Rows from block 3 of a small image diffusion model, named by matrix and row number. Rows with one number belong to one neuron. Each number is 128 + 24 x the weight over its row's rms, rounded and kept within 0 to 255. All counts start at 0.
After each neuron's rows are labels from the 100 images, of 14848 (inputs lightly noised), where the neuron reaches its highest value: "responds to" is what is common among them. Only what is clearly more common there than usual is listed. The data: aerial photos of the United States (SatlasPretrain).
# fc1: MLP up (model.blocks.3.mlp.fc1.weight, 384x192), inputs 0-95
# fc2: MLP down (model.blocks.3.mlp.fc2.weight, 192x384, transposed), outputs 0-95

fc1.38 [126 151  73 112 141 147 126 112 150 104 145 107  10 160 119 161 158 193 146 125  88 138 168 137 164 153  98 163  87 111 135 105 112 105 117 107 156 146 135 160 129 102  96  87 140 125  93 154 127 113 114 152 153  96 135 128 120 139 152 137 133 141 119 151 125 146 122 143 144 130 148 121 102 157 137 113 126 133  78 112 144 146 148 153 158 138 137 125 111 162  96 141 142 100 146  92]
fc2.38 [113 145 180 123 100 112 136 139  99 140 108 135  35 134 126 131 112 141 113 106 138 134  76 136 195  98 151 102 164 124 112  91 129 117 133  85 155 118  92 152 100 111 130 158 115 110 180 146 121 113 125 129 142 132 156 117 129 169 140 166 148 114 121 142 145 146 126 151 149 120 143 125 163 126 131 122 118 138 118 181 135 136 182 108 161 149 135 138 131 134 103 144 144 148  97 137]
responds to: building

fc1.294 [138  87 145 132 142 132  79 110 120 152 121 112 143 137 123 130  98 144 122 147 138 140 142 132 150 111 149 124 144 118 104 125 126 140 114 172 149 131 112 113 137 148 146 157 139 196 129 129 129 125 114 139 122 125 142 145 122 116 118 138  94  98 130 155 105 152 107 122 174  90 101 118 109 136 131 120 107 104 109 104 120 118 164 113 158 116 105 165 145 105 137 127 113  44 133 145]
fc2.294 [110 155 137 112 139  96 138 140 101  67 117 130 146 124 147 136 143 154 130 167 127  74 121 131 127 128 128 129 131 144 135 117 128 153 122 141  87 134 107 105  98 147 140 116 125 174 135 150 131 168 103 129 108 131 143 143 126 104 164 143 105  98 153  86 152 189 116  98 127 155  98 171 102 142 141 188 133 105 192 130 125  85 103 157 140 140 128 130 150 161 139 135 114 130 137 107]
responds to: crop field

fc1.340 [137 125 119 128  98 179  66 140 123 110 128 120 138 160  91 119 145 151  84 120 135 131 123  94 140 125 141 110 123 133 105 118 150 126 109 156 114 138 110 138 122 128  99 133 122 212 136 112 139 130 146 118  86 132 175 117  96  93 109 142  43 122 139 120  96 115  40 164 108  97 126 154 101 153 143 110 141 114 116 163 158 134 159 124 124 102 136 135 142 100 119 112 101  88 116  99]
fc2.340 [116 110 115 115 133 139 182 165 123 106 138 161 111 143 124 122 135 110 159 120 118  98 124 146 145 104  88 124 133 125 103 129 162 106 128 162 188 126 149 147 157 149 128 132 110 154 141 130 127 133 137 129 145 105 132 137 138 104  65 116 142 149 137 123 103 113 154 153 128 135 169 137 136 123 124 112 138 113 100 138 107 141 114 112 138 117  90  96 134 110 114 127 153 140 134 111]
responds to: crop field

fc1.54 [117 146 149 151 118 123 111 107 231 111 125  88 134 123 131 145 116 117 157 145 133 127 126 147 102 103 111 124  92 123 195 123 134 146 132 116 124 132  90 166  82 113 103 119 170 191 142 147 129 136 171 138 159 111 104 127  93 119 132 135 122 129 151 111 121 112  89  96 138 131 171 153 108 103 118 120 114 168 115 120 119  98 132 136 150 134 106 109 111 124 127 118 110 100 119 101]
fc2.54 [145 129 124 142 136  99 170 178 157 100 146  81 119 122 137 126 122 131  75  99 115  93 104 124 116 124  55 147 132 138 129 151 122 125 142 131 147 123 145 156 103 154 160 115 143 173 111 111 125 148 124 112 129 115 104 144 139 129 106 144  97 137 117 112 142 153 117 149 129  92 142 177 146  57 153 147 159 137 119 175 150 132 159 127 177 136 102  83 143 179 133 113 198  91 122 112]
responds to: crop field

fc1.331 [127 125 134 123 137 101 139 108 116 158 103 100 193 125 147 124 126 108 140 123 104 129 178 180 110 120 148  92  94 131 139 111 161 146 112  95 163  81 120 160 122 145 115 126 146 120 173 125 159 106 105 144 151  97 143  92 128 118 144 156 132 155 129 119  99 131 137 138 145 145 117 110 114 154 107 163 116 127 121 117 116 124 130 124  90 104 117 116  89 103 123 122 123 128 127 108]
fc2.331 [100 131  98 137 130 146 128 102 151  76 135 171 178 111 128 112 133 147  80 134 132 130 134  90 129  91  90 139 146 146 134  86  98 111 116 112 144 177 101 148 135 102 138 103 131 134  94 143 119 120 115 138 121 136 125  81 152 125 156 119 104 123 126 133 121 132 122 141 100 121 149  86 148 148 120 119 133 101 162 148 150  99 103 129 123  96 135 170 118 110  98  89 155 111 135 149]
responds to: building

fc1.76 [147 156 122  62 121 161 107 116 101 147 108 150 137 108 128 133 123 147 144 128 126 111  96  95 134  96 169 136 127  96 153 128 111 115 164 147 114 119 152 116 150 114 172 120 157 111 141 170 132 136 156  74 109 120 155 155 114 132 124 122 136 128 108 110 149 148 163 158 182  88 145 183 174 154 117 112 134  98 143  93 145 121 101 144  97 117 112 140 118  95 131 114 152 141 128 135]
fc2.76 [205 110 127 140 136 133 152 130 162  92 108 111 163 131  87 124 153 141 103 129 120 124 122 174 131 105 110 117 132 141 142 149 118 141 126 124 130 133 129 112 123 173  83 107 121 165 133 188 140 122 117 148 162 175 140 139 120 107 144 105  56 122 146 122 160 160  94 183 186 148 115 185 156  97 123 170 112 108 145 146  98 128 105 109 158 133 155 156 126 116 133 126 134 106 118 146]
responds to: building

fc1.237 [135 147 148  70 116 124 115 140 139  76 134 110 131 135 111 141 121 120 114 145 121 137 110 143 155 150 179 136 167 178 123  90 116 107 114 104 144 128 132 123 123 120 129 137 145 107 137  90 146  91 131 105 113 123 154 201 160 123  82  95 126 144 147 134 136 158 145 121 130 132 155 108 122 124 190 112 133 159 136 130 167 138 113 128  74 110 112 118 156 157 172 126 132  93 148 123]
fc2.237 [117 114 144  97 130 159 139 122 121 152 139 146 148 119 109 122 102 115 128 150  98 115 124 143 183 126 102 101 125 159 136  36 125 101 164 121 130 146 167 153 127 137 113 131 129 127  88 124 125 120 102 132 127 121 119 129 148 142 101 122  96 113 181 105 125  99 118 123 108 154  95 108 121 122 139 127 160 107  86 153 108 155  87 107 155 115 137 115 133 165 153 122 102 156 103 166]
responds to: building

fc1.235 [129 146 100 151 145 147 138 110 100 118 145 159 136 110 142 132 112 123 131 111 154 137 131 143 107 127 116 128 126 128 141 114 131 168 114 187 147 131 141 137 125 123 130 159 128 122 125  92 145 124 135  82 133 157 128 173 109 108  82 152 144 165 133 170 126 133 105 134 162 134 124 129 207 154 140 124 150 104 139 129 130 159 121 143 126 140 118 133 129 100 213 100 131 124 110 132]
fc2.235 [152 129 165 165 129 118 133 130 139 170 140 119  83 138 127  89 119 102 132  97 134 124 145  89 151  87 146  90 132 115 128 132 146 107  95 114 163 109  97 146 140 165 142 131 118 115 145  78 128 150 106 130 162 134 110 155 109 136 121 136 143  78 118 128 165 165 120 150 140 125 148 103 146 151 128 155 129 118  99 108 126 147 141 125  97 136 128 119 148 115 213  23 116 151 176  94]
responds to: building

fc1.101 [122 130 161 124 123 121 147 129 188 100 148  98 144 121 122 119  91 137 144 145  97 160 150  96 111 150  85 138 129 124 132  91 120 122 102 164 128 126 164 104 135 124 166 118  70 119 106  75 108 136 128 141  91 136 123 142 155  88 167 143 128 106 123 120 129 145 153 106 167 128 125 133 151  88 124  94 113 131 124  89  92 124 152 129 129 140 139 132 138 143 119 101 119 111 141 131]
fc2.101 [119 119 115 120 146 192 128 137  92  95 106 169 138 135 129 135  83 126  99 170 152  70 111 105 107 186 114 154 124  97 120 120 110 143 145 128 135 120 127 118 126 150 109 123 160 101 131 109 126  98 128 151 105 162 105 118 149  72 122 158 146 107 106 159 144 114 106 132 201  88 130 129 127 137 102 151 152 116 129 147 144 137 149 106  99 127  88 136 145 116 135 117 138 111 121 138]
responds to: building

fc1.309 [135  99  82 145 107 129 156 116 125 140 115 106 133 169 166 185 112 165 147 103 119 133 131 110 146 111 125 104 126 134 131  78 132 143 163 101 177 159 138 123 129 115 110 133 137 125 168 105 105 138 154 115 173 118 146  91 137 105 142 132 107 150 179 198 167 112 114 151 118 141  50 144 151 172 142 128 162  91 103 143 112 119 129 126 104 138 125 122 162 111 163 137 132 131 164 113]
fc2.309 [126 162 175 118 111 123 105 131  91 139 128 124 115 187 136  63 113 214 129 174 134 124 123 133 140 115 111 137 114 140 132  78 121 150  88 144 129  89 115 108 147  81 139 122 124 135 103 153 128 155  91 132 113 109 134 152 142 121 133 137 113  96 180 131 104 155 148 124 133 143 171 171 129 113 131 135 122 173 102 155 128 185 121 128 132 129 127 104  98 127 159 152 140 151  87 129]
responds to: building

fc1.241 [134 140 136 122 121 118 109 101 128 131 157 109 116 139 163 147 117 162 112  82 156  97 147 142 130 137  99 132 120 130 138 132 144  92 128 145 142 105 144 107 124 125  95 146 127 104 137 174 158 102 137 103 115 121 171 156 117 133 124 131 105 163 116  64 144 133 150 121 147 147  87  97 127 142 150  84 165 101 125 107 116 124 157 132  82 106 126 118 116 142 117 114 117 159 120 104]
fc2.241 [117 121 139 150  99 141 109 130 109 136  95 111 122 136 130 117  87 161 169 138 134 107 115 143 121 147 105 109 119 102 162 120 144 120 142 102 175 140 113 115 142 102 119  88  72 163 116 147 111 101 142 158  97 140 130 139 134 148 128  96 121 135  97 125  93 111 111 150 124  79 199 104 160 125 146 156 122 145 141 111 122 117 163 106 140 121 118 154 129  90 135 105 151 119 136 129]
responds to: building

fc1.17 [128 116 121 112  95 129  71 105 146 140 125 140 122 136 107 139  66 165 115  86 143 120 125  96 154 181 109 128 166 101 107 131  98 135  83 148 161 126 143  92 102 139 124 151 143 157 137 131 104 159 100 129 144 135  71 132 109 157 135 125  99 145 126 144 162 102  97 119 104 152 106 141  93 133 126 131 140 159 104 109 114 116 154 105 123 125 140 161 129 168 122 138 104 159 108 131]
fc2.17 [141 155 127 126 157 119 133 105  74 122 118 105 132 117 132 146 126 109 143 133 151 154 114 144 138  92 143 113 128 170 147 126 134 132 125 121  98 131 118 120 143 179 135 125 146 126 140 108 132 171 102 131 108 145 143 129 123 159  73 144 110 102 137 113 120 125 111 160 144 145 141 131 153 161 124 129 140 133 146 126 106 144  79 125 190 134 115 141  39 117 129 141 105 120 130  99]
responds to: crop field

fc1.265 [123 140 142 120 117 119 117 154 151 165 123 117 102 141 161 138 117 141 138 135 144 141  85 124  99 135 142 146 168 175 135 151 146 130  88  91 127 149 146 121  95 136 128 154 121 142 141 128 137 119 141 165  95 126 127 104 115 147 145 143 170  92 109 139  86 127 134 120 119 162 112 150 165 133 127 114 144 158 113  79 169 143 123 110 100  21 127 135 167 171 167 112 125 115 223 119]
fc2.265 [157 113 118 152 158 123 113 143 118 120 174 119 138 116 120 131 115  66  94 133 109 141 108 125 128 120 148  75 131 105 122  80 161 131 122 121 135 126  95 120 172 101 135  96  90 111 112 101 136 122 117 113 127 144 134 159 121 134 116 127 127 152 121 115 126  93 134 133 107 117 119 155 144 138 126 124 130 125 121 143  97  98 125 153  91  38 171 123 118 138 148 144 122 101  48  89]
responds to: building

fc1.282 [131 118 117 117 161 105 132 141   8 165 122 179 133 136 128 141  43 149 164 120 117  89 120 130 125 146 133 120 134 127 137 137 130 136 130 112 136 141  92 133 110 136 103 125  94 114 131 122 102 129 126 127 115 144 110 132 134 113 107 121 120 120 113  91 146 168 139 127 108  92 122 123 122 161 111 130 120  76 134 108 123  99 120 151 140 117  97 141 133 128 142 148 122  97 125 133]
fc2.282 [132 144 124 126 160 131 156 158 134 108 132 157 115 132 150 133  76 120  79 122 132 135 123 141 123 118  73 130 127 108 200 130 137 135 138 123 146 122 128 128 168 152 154 127 134  90 123  94 128  96 122  69 120 143  92 145 127 104  49 129 126 128 126 106 140 105  72 180 164 141 117 155 133  73 130 126 164 127 118 115 139 136 126 152 140 133 105 150  93 195 125 112 174 128 121 128]
responds to: building

fc1.360 [120 137 124 123 110 101 105 130 115 133 142 143 111 137 115 125 129 114 126 147 123 121 116  98 128 127 109 122 124 110 106 119 139 179 119 129 123 115 119 119 133 121 138 120 131 178 133 116 130 117 160 102 119 130 162 123  76 149  82 123 183 104  96 148 201 114 122 120  95 149 164 113 165 153 142  91 151 147 112  97 147 132 178 130 116 127 104 158 112 136 116 134  88 154 106 122]
fc2.360 [143 124 115 119  58 113 142 128 145 109 115 135 128 137 123 126 140 131 135 168 145 170 139 151 109  75 101 146 146 103  98 140 118 130 130 132 125 126 167 143 129 186 159 129 117 152 121 130 126 143 130 105 138 139 110 164 146 134  99 132 109 118 125 135 214 139 148 104 102 160 119  88 163  92  62 149 147 151 139 136 132 118 149 134 155 128 120 137  98 154 129 121 169 137 125 135]
responds to: crop field

fc1.209 [139 103 166 116 136 131 132  96 130 107 143 130  92 141 149 119 129 140 134 124 114 102 128 161 142 125 142 145 119 128  93 131 121 128 136  99 168 158 104 104 131 124 118  83 119 128 144 185 139 110 122 134 121 105 150 142 186 121 151 101 108 129 144 167 129 102 164 185 139  49 150 129 151 133 137 124 127 152 131 102 147  85  86 122 127 134 145 156 131 170 130 146 163 107  98 113]
fc2.209 [130 137  63 122 160 167 120 118 138 154 136 111  67 141 117 126 151 126 112 120 124 150  89 129 138 192 137 121 136 119 143 145 120 116 146 161 118 112 139  56 144 143 159 141 118 103  93 149 129 132 103 115 153 108 132 124 128 100 143 113 138 113 129 165 140 117 120 150 106 141 112 126 130 123 137 133 157 150 123 125 150  80 101 182 118 138 133 138 126 154 110 158 101 108 169  90]
responds to: building

fc1.62 [141 145 135  89 132 141 110 122 106 104 137  95 116 139 167 145 171 108  96 103  98 134 128 119 144 115 142 101 157 119 146 134 111 172 140 163  82 130 161 113 141  89 167 148 129 177 131 180 129  87 130 126 148 106 159 145 115  91 116 133 129 119 116 118 166 107 143 111  86 140 137 127 127 146 126 157  57 127 108  60 101 104  86 130  91  96 142 138 106 125 122 114 158 117 106 109]
fc2.62 [120 140 116 101 139 124 164 156 152 107 113 172 136 121 106 123 103 132  97 172 129 114 123 133 134 105  89 131 118 135 180 103 115 128 158 167 172 132 133  70 100 152 114  89 110 100 141 137 123  95 124  88 134 102 112 122 114 169  57 130 112 123 164 125 165 117  95 121  69 137 109 132 116  92 125  87 113 175 120 131 117 155 139 118 153 129  89 129 128 168 123 131 117 117 136 111]
responds to: crop field

fc1.68 [128 130 123 134 133 135 155  73 146 122 102 121 133 141 118 121 116 135 143  98  92 142 131 135 117 148 134 112 143 113 133 144  95 133  94 101 149 156 142 123 145 126 138 150 144 128 109 103 122 145 106 123 135 132 114 103 137 115 123 143 147 142  99 193 141 136 106 171 123 186 131 135  95 153  96 101 186  59 132 146  92 109  96 147 158  84 127 126 143 115  42 177 148  80  89 127]
fc2.68 [129 136 155 115 138 112 107  86 103 148 153 126 126 165 142 152  96 156 113 131 197 131 122 101 143 136 123 146 108 166 120 149 115 136 142 106  98  80 117 115 151 103 128 152 117 163 164 108 131 142 172 148 115 125 126 149 129 126 117 157 136 110  95 123 172 127 145 117 108 143 130 169 119 118 112 139 124 144 198 116 124 148 108 111 125  63 114 108 130 130  55 168 116 198 168 141]
responds to: building

fc1.145 [127 115  99 148 128  98 140 112 151 130 107 138 128 100 110 213 148 115 123 144 134 119 100 137  89 119 168 150 128 107 139 141 148 109 113  90  86 147 105 116 124 111 122 153 122 131 216 112 131 118 136 181 121 111 120 116 111 168 115 161 131 130 119 108 134 162 112 130 144  96 107 131 182 138 143 142 149 125 159  83 109 174 121 137 137 134 120 135 138 158 146 155 125 123 116 137]
fc2.145 [109 157 134 139 121 138 114 102 102 148 111 114 141 134 139   0 107 140 112 125 104 137 125 117  72 127 109  99 132 131 101 107 143 127 144 105 142 120 159 120 128 173 144  44 141 101  53 133 129 144 180 116 110 101 110 141 110 124 126 143 115  86 123 146  99 160 132 157 143 130 124 127 122 139 108 111  87 126 149 123 132 131  97 113  99 109  99 121 121 158 130 161 109 110 158 131]
responds to: building

fc1.189 [131 135 128 124 133 113  92 110 164 155 138  94 120 119 123 136 173 106 120 158 119 131 121 126 172 153 114 146 133 130 168 120 121 103 104 160  91 127 101  73  89 161 113 129 186 122 150 174 144 106 132 112 151 137 152 155  79 135 146 105 141 113 144 144 137 131 125  63 128  84 110 138 168 120 154 128 119 115 126 136 128 170 146 124 134 108 118 123 127 149 136 121 153  95 102 141]
fc2.189 [128 107 131 114 113 131 116  93  98 122 105 171 109 143 131 102 128 113 125 159 166 128 139 101 141 151 118 101 152  72 123 107 127 145 134 147 109 123 125  99 148  85 120  94 135 192 114  91 131 143 124 109 141 107 138 126 110 109 139 118 179 139 189 103 100 148 114  89 147 128 117 117 137  75 148  76 120 127 172  92 121 155 165 135 116 113 102 154 133 141 144 156 100 109 151 152]
responds to: building

fc1.232 [125 128 203 105 139 125 156 102 131 158 168 118 134 129 103 124 107 159 113 134 150 142 151 132  99 159 148 152  96 172 151 133 120 111 136  91 146 147 115  67 145 151 141  91 108 114 163 176 119 125 138 114 139 157 125 105 117  96 131 117 115 164  84 129 121 126 109 138 119 130 179 120 148 112 134 131 106 113 117 120 159 130 124 122 122  74 143 135 109  97 131  60 107 131 178  93]
fc2.232 [121 133  79 150 125  99 116 139 132 106  95 117 132 136 144 152 146 154 140 143  90 115 102 112  79 111 135 102 144 127 123 119 108 124 137 121 113 119 157  54 134 121 135 172 157 135  93 150 122 119 160 109 125 139 121 119 121 106 129 105 109  99  52 162 115 171 127 115 120 112 133 131  98 133 126 148 133  91  87 137 105 159 119 123 159  64 128 117 123  98 141  49 144 140  98 132]
responds to: building

fc1.224 [119 120 132 106 128 137  89 129 153  75 128 135 122 141  96 137 123 110  96 128 115 163  98 153 123 149 168 128 158 141 100 106 154 112 165 137 101 123 116 120 132 177 171 117 164 161 138 124 113 123 133 163 118 128  93 138  90 133 115 140 132 131 116 140  86 191  84 124 100 131 145 130 119 153  91  87  85 123 158 136 112 124 169 126 127 118 138 155  83  91 117 149 112  94 143 143]
fc2.224 [131 149 145 123 118 175 146 118 128 163 131 174 115 110 145 143 125 114 160 130 132  92 163 120 148  93 109 130  96 147 108 132 148 150 114 100 107 123 118 115 126 137 126 164 101 168 100  95 125 109 150 129 119 135  87 113 131 133 129 120  96 134 124 126 138 137 171  96  83 133 155 197 116 139 113 136 169  72 122 170 174 139 155 127 164 132 142 133 158 154 134 142 159 125 112 143]
responds to: crop field

fc1.289 [132 139 136 128 150 126 115 139 141 153 125 132 125 134  96 118 174 148   2 114 120 106 128 146 110  74 120 120 130 142 133 149 141 118 125 149 102 140 132 147 157  85 170 138 135 178 133 139 133 133 133 117 109 117 137 144 100 148 233 140 104 116 136 101 110 144 105 130 133 112 126 130 115 204 121 100 105 134 154 116 118 106  91 141 153 117 139 121  74 105 128 120 129 123 131 127]
fc2.289 [120 115 115 112 121  97 108 142 111 119 128 108 114 120 129 126 111 133 225 119 119 138 128 132 129 100 139 117 126 155 117 122 134 118 122 121 129 128 129 120 141 160  70 127 130 136 123 129 126 139 108 135 125 140 133 126 128 157 252 147 104 131 135  91 100 164 121 117 128 125 106 147 132  52 154 166 119 104 135 148 124 123  91 124 142 131 154 143 174  73 123 130  76 137 133 121]
responds to: crop field

fc1.247 [131  98 124 161 144 154 144 142 138 110 125 126 122 120 156 123 149 104 116 134 144 172 135  93 108 167 183 107 133 142  88 107 154 111 137 188 132 115  92 127 131  93 125 100 106 127 133 187 125 151 141 154 125 117 122 119 127 121 142 138 105 137 118 141 128 130 115 138 157 144 114 120 146  96 104 128 154  89 110 114  87 112 150 130 177 118 104 130 122 143 116 137  88 130 146  80]
fc2.247 [128 146  96 123 143 135 132 104 168 123 134 120 143 116 100 118 127 129 132 180 118 107 187 222 103 183 132 145 148  90 122 141 147 128  82 165 118 122 137 144 116  90 148 160 120 112  80 119 136 121 130 119 147 132 132  46 143 140  95 124 108 106 127 118 178 128 153 125 143 100 173 149 145 122 138 114 163 117 117 188 141 112 154 140 109  98 112 129 113 140 145 124 142 130 112 157]
responds to: crop field

fc1.275 [135 104 140 159 131 123 160 133  72 144 147 148 103 121 127 139 149 124 132 127 135 141 141  96 140 155 106 158  92 107 154 104 125 195  97 139 202 112  81 115 157 125 148 124 129 130  92 137 126 166 134 107 127 125 106 113 111 133 126 148 138 124 134 142 186 117 147 151 132 103 135 114 169  93 130 128 117 107 115 125 123 122  90 123  98 136 134 111 118 117 118 163 108 140 117  80]
fc2.275 [111  96 130 137 174 127 120 122 165 169 149  88 114 147  97 137 104 129 145 131 156  81 103 162 141 153 123 136 132 124 130 135 154 143 124 135 128 137 198 111  72 120 119 129 146 155  76 145 136 137 119 147  96 137 114 133 152 161 123 148  96 125  92 112  67 115 133 144 129 112 112 116 129 128 162 148 135 124 134 149  91 137 134 128  90 142 105 177 141  68 116 104 155  86 135  95]
responds to: building

fc1.47 [139 131 144  99 114 123  82 149 105 107 123 145 136 124 133 105 111 114 131 110 128 139 165 122 121  93 148 130 126 173 116 101 131 153 101 107 160 125  91 111 143 129  75 101 116 181 111 121 147 100 137 157  98 112 140 112 103 180 134  91  87 137 110  92 125 121  89 184 134 147 102 104 116 149  87  98 163 118 123 108 142 139 151 112 129 130  98 160 110 194 137 129 155 123 131 117]
fc2.47 [136 124  95 148  93 173 149 119  97 123 139  90 145 126 118 134 130 146 106 108 141 153  89 135 122 222 149 134 114 135 105 166  97 123 141  83 143 123 125  99 136 114 113 115 134 210 117 177 126 130 162 112  99 123 118  69 146 168  95 154 142  93 102  95 115 137 146  89  94 106 108 156 121 103 119 166 123 125 120 102 163 153 114 177 104 146 164 122 122 152 136 143 128 137 117 130]
responds to: crop field

fc1.308 [149 115 126  93 148 149 216 153 139 130 125 115 110 142 132 133 101 107 144 122 112 100 121 135 140  92 125 117 157  86 103 127 129 116 122 155 133 118  70 125 116 141 147 117 142 146 153 165 104 150 120 110  86 146 201 138 140 164 121 126 144 114 109  96 109 154 129 123 145 163 163  85 119 145 173 125 148 161  99  98 125 114  91 144 163 133 117 108 137 128 115 137 135 130 120 125]
fc2.308 [120 115 136 143  88  99  67 136 132 126 122  95 125 115 148 126 155 144 179 125 128 156 139 139 132 163 136 115 153 104 125 118 114 109 119 134 143 131 135 121 143 109 149 113 111  71 149 122 116 122 110 144 166 127 165 171  86  98 208 116 155 145 150 127 154 181 182 186 114  91 112 118 129 100 156 167 153 160 156 149 131 130 115 114 102 126 120 136 204 137 129 128 142 135 136 118]
responds to: crop field

fc1.179 [144  93  74 161 125 101 136 106 103 112 143 111 114 139 139  75  87 171 123 129 118 103 110 155  91 136 152 150 149  98 123 131  94 158 129 104 103 108 125 138 108 147 135 125 120 124 120 163 109 124 145 111 127 127  98 129 135 101 115 123 113 115 131 118 117 132 117 145 152  94 118 155 153 143 152 146 115 140 183  91  93 141 101 159 126  96 116 127 130 116 142 154 157 170  90 128]
fc2.179 [126 159 211 140 112 167 128  93 115 155  89 128 110 135 117 182 185 129 134 125 107 123 134 153 127 133 124 113 122 169 131 108 137 122 129 140 136 151 117 124 175 126 104 131 102 134 125 158 139 154 138 143 109 115  78 139 133 148 106 147 126 143 141 120 146  72 140 140 174 134 126 161 153 159 147 132 123 136 120 157 130 161  74  95  77 111 111 114 151 108 111 161 103  96 146 126]
responds to: building

fc1.199 [130 138 153  91 130 144 156 102 131 118 135 104 122 123 126 127 151 129 116 132 123  99 120 101 131 129 156 120 147 147 105 144 138 145 148 142 110 121 104 145 135 149 131 138 116 130 128 157 142 114 127  91  75 179 110 138 159 177 134 106 184 103 117  67 131 119 152 146 161 193  69 164 131 134 149  92 120 136 133 156 145 129 123 120  95 123 157 146 123 136 124 138  85 145 106 127]
fc2.199 [123 117 120 177 132 136 141 115 122 128  88 123 137 158 120 142 124 156 152 165 122 131 183 152 153  95  97 158 135 102 145 130 132  93  80 110 137 104 134 186 155 136 138 134 190 140 135 114 127 129 160 156 123 107 125 170 124 137 123 167 134 112 114 103 168 107 130 134 114 108 156 184 104 104 141 142 143 166 162 136 159  79 128 152 166 118 161 117 144 110 152 130 126 140 131 198]
responds to: building