A small image diffusion model, trained from scratch: 61.7 epochs.
Rows from block 6 of a small image diffusion model, named by matrix and row number. Rows with one number belong to one neuron. Each number is 128 + 24 x the weight over its row's rms, rounded and kept within 0 to 255. All counts start at 0. Numbers have three digits each.
Before each neuron's rows are labels from the 100 images, of 14848 (inputs lightly noised), where the neuron reaches its highest value: "top examples" is what is common among them; "peak on" is the class under the peak. Only what is clearly more common there than usual is listed. The data: aerial photos of the United States (SatlasPretrain). In brackets: how many of the 100, against the usual share in percent.
# fc1: MLP up (model.blocks.6.mlp.fc1.weight, 384x192), inputs 0-95
# fc2: MLP down (model.blocks.6.mlp.fc2.weight, 192x384, transposed), outputs 0-95

top examples: building (86 vs 42)
peak on: building (48 vs 4)
fc1.63:137113129117152133119143035125107111140134108122169117144102149160127146130087087106137126150104152134128117123140131104123095115113164091125139129129103159141134094123047134120159119101139112115125153109099128140168150074109137075104140117108096141127140146107092167124127109118136119162
fc2.63:102130140124104123137165057128120109112146129097195151151135127160136121132123046119125149114089118105129126144137119147137132085102079150119092123161135087125121117147073125137087130136125122090143134151095111124106133137150136181108131163155140129112125156173119172100111121125129170128

top examples: building (81 vs 42)
peak on: building (31 vs 4)
fc1.263:128115171123135154133110140138126110180096100097104121140168119146105109088136157111115113102127134104128116164096166112112156114089126111145162095157138148082135117138128104123130127147107130131113143114130085168121118137139187113112121156140129119119135142115106121128162085101134156128
fc2.263:112138101122187117112162133121127138125132161113097085107079112120109142091159120128151112166141133137097157125113114116166104108130112127142216126146173101142128127154114140106072138109148106134137146176122115118143089115127151115063121148168080113121153186109125160111111142119092124101

top examples: building (93 vs 42)
peak on: building (28 vs 4)
fc1.269:117164093120102125119139119140148132121154136162122148119133197122184091086134130120118125166154114101163138121117125149120141113116129140081144137116142127142128121106099147130120132124158135129121135153145113155110113149150133111093167150104132120150127100129128133142064118145133124083
fc2.269:129130161170147138125144132156139112124130114138128121114158172127156127079111104094137145123158110085128139148151107123150120109141088134099167159167067101109154136142131144139103104126121153116105114091168123065102141130098115156110170119075157108147111123119122132140116142136128108071

top examples: crop field (32 vs 9)
peak on: crop field (30 vs 7.3)
fc1.57:120155083125149117127128110136112162112133084135148071150116120127113134122111148125111133119149097128115082159130154183135102106145144113126136132140085174101129127134120137097135137149152154120170132152154153103137147062119121140111121104129112074127121148129120139132111137147120122131
fc2.57:119153157148121119132139087140136135149130141147169127141068123110115102152155162118136151150114147115141129086128112075126165104111144117124123135105107130163178158130110163094146127133098129117153137133134135144144131153158144082127123165130150116173081115147102135114164127141130154130

top examples: crop field (28 vs 9)
peak on: crop field (25 vs 7.3)
fc1.130:162093111163108090137146123138106176127126169139134128134131122140131091119176129120116130135141126149151096153120124148110121108126121137120100111133119141128107127139160152168133138113120141109133102096158115108173152148099103081114142102122111124111122111119137128115148120120131130108
fc2.130:160119123129126109157133134095129144135142120108090136120111130075115132136088128131098092149111113141109098102134078144109153148123138136127128127101175142134125166156124154127139122139134128078144126168077114123117151154106114095139132137104165125135114124127148146128155137111106139179

top examples: crop field (29 vs 9)
peak on: crop field (28 vs 7.3)
fc1.179:118162101116155129113135111127123159115112178144086159111099141112130126142167122130110079078123128129119144131119118132098142114151093147126138138138128152160088128097155105114120115107111098149129143106126058120196151138100097108120115107137139111098094118129159104137129118107124109120
fc2.179:182149125175097105171138168103128160122147137118155138144118135128112105135136123122129115132117104122125113114136132114106138135127130191127158160072105139128110140161134169121137127121126142124109114119114123112127179145116152075183124124100123141102107132097145180163121127131125100137

top examples: building (74 vs 42)
peak on: building (32 vs 4)
fc1.181:126114097106142121144136143155162142175101119150128144114118132135154109133118139164192123141122119094105158115110095128119147119144133115104123115133081165151128118094114146116151139181134130119145161144123131163114090119137156080149134126077139179093122170126118126132197158151127136096
fc2.181:138137107170152150134148130087112127111092143132118096068132111111134149138166124127131154130138170136128131117128126149096149119117125134135096131140145133065134129123106152122176169177139131110146142146124185154109107103125173108155139106095131096093085116122146104128106138120143128077

top examples: building (73 vs 42)
peak on: building (26 vs 4)
fc1.373:120141107128134181185135144143121148140113101098202140127104138108147132116143110123133110102126101114111150130139107113087169103121140143120127175101154135130140138095108124091124157123124094153135065116139133122164151090134111105145144143144128114101171130131151125094142134178154105130
fc2.373:136138156091105067116124146180125145117123153108171134134105137096148119116116104114130122162121101108120085112133074125165108069139114097123103119127139111113105139131106114060130070111117114121127043158118111120157124111132096151107116125104154145118125128148145122095107130104105131095

top examples: building (76 vs 42)
peak on: building (32 vs 4)
fc1.224:155109176141176156143128132126116098114106089119118122129112123135098125159170157130158162135111138109112104135145135156074131138137168093126123155140147131110132098164127085132147128137146155174099163130116189115141106102151135110115068095110125143140157128127096156129139098196129131100
fc2.224:150149095154054097156150142127137109134165138149090119151157103118148141099120131128094139156087109124121150134138129126198074137120134129093138128120129122115132120159138106171143125123096158149105166133149081176143097163110131092114151157114135138091117100117123136096110157052128083109

top examples: building (86 vs 42)
peak on: building (37 vs 4)
fc1.176:124123115128144140119132163113119125110118096146122172157118143126149144125135102114131179125158086105124134125126145144103103126132126121126151134114123127083161126143110103120145147127138142143113125056178088125112069178141129111111148138147134117102137121102103098166123117148132148116
fc2.176:085078186177115144137115137168132089152104123138099141141146115090141125096096095107133131151129081095115107134125119128130097136169151114125139122158107108157129151113114091132145110158113132149124168139158162111133140147138157152128122065116154118096131104095118121170107145113092103103

top examples: building (84 vs 42)
peak on: building (35 vs 4)
fc1.314:180079140111145122137084143106097132135155120134108155125149135126143076123131129120113153156134118177133164095116122121131067127158119137132149122111148113108153129118135137108124147145108187124119132097143131143104150102115141112143130130134085130116140109170125166110105114136145094150
fc2.314:118085149122085128136108126160127145134110164116109119117107111089119171126157167131140114128136108126128092160124114130180147173157134129136154121146119129138107120138116110100134085154137098080106154108129164126109104135117107121153137142093154170098123119104117123110111134126076110109

top examples: building (87 vs 42)
peak on: building (25 vs 4)
fc1.91:128127169130124144136116123131126131069088126041103173117134081133146119077133131090120136128077131150129131145108131157131123112132150137190103120122134134134120124138137123111136138120077120112108134152127146135127112128124147103132095151121083122110146102134135119137104255133115146123
fc2.91:134123098097119122135127120116108153155109179088094125122098117143148116109142116094094171109108134171139135131084126124119122109143126124172113101113118140136138095144176123084129151092126131116127126100109136078142145134124133118170137116145126070162141143096159117117177044126138099153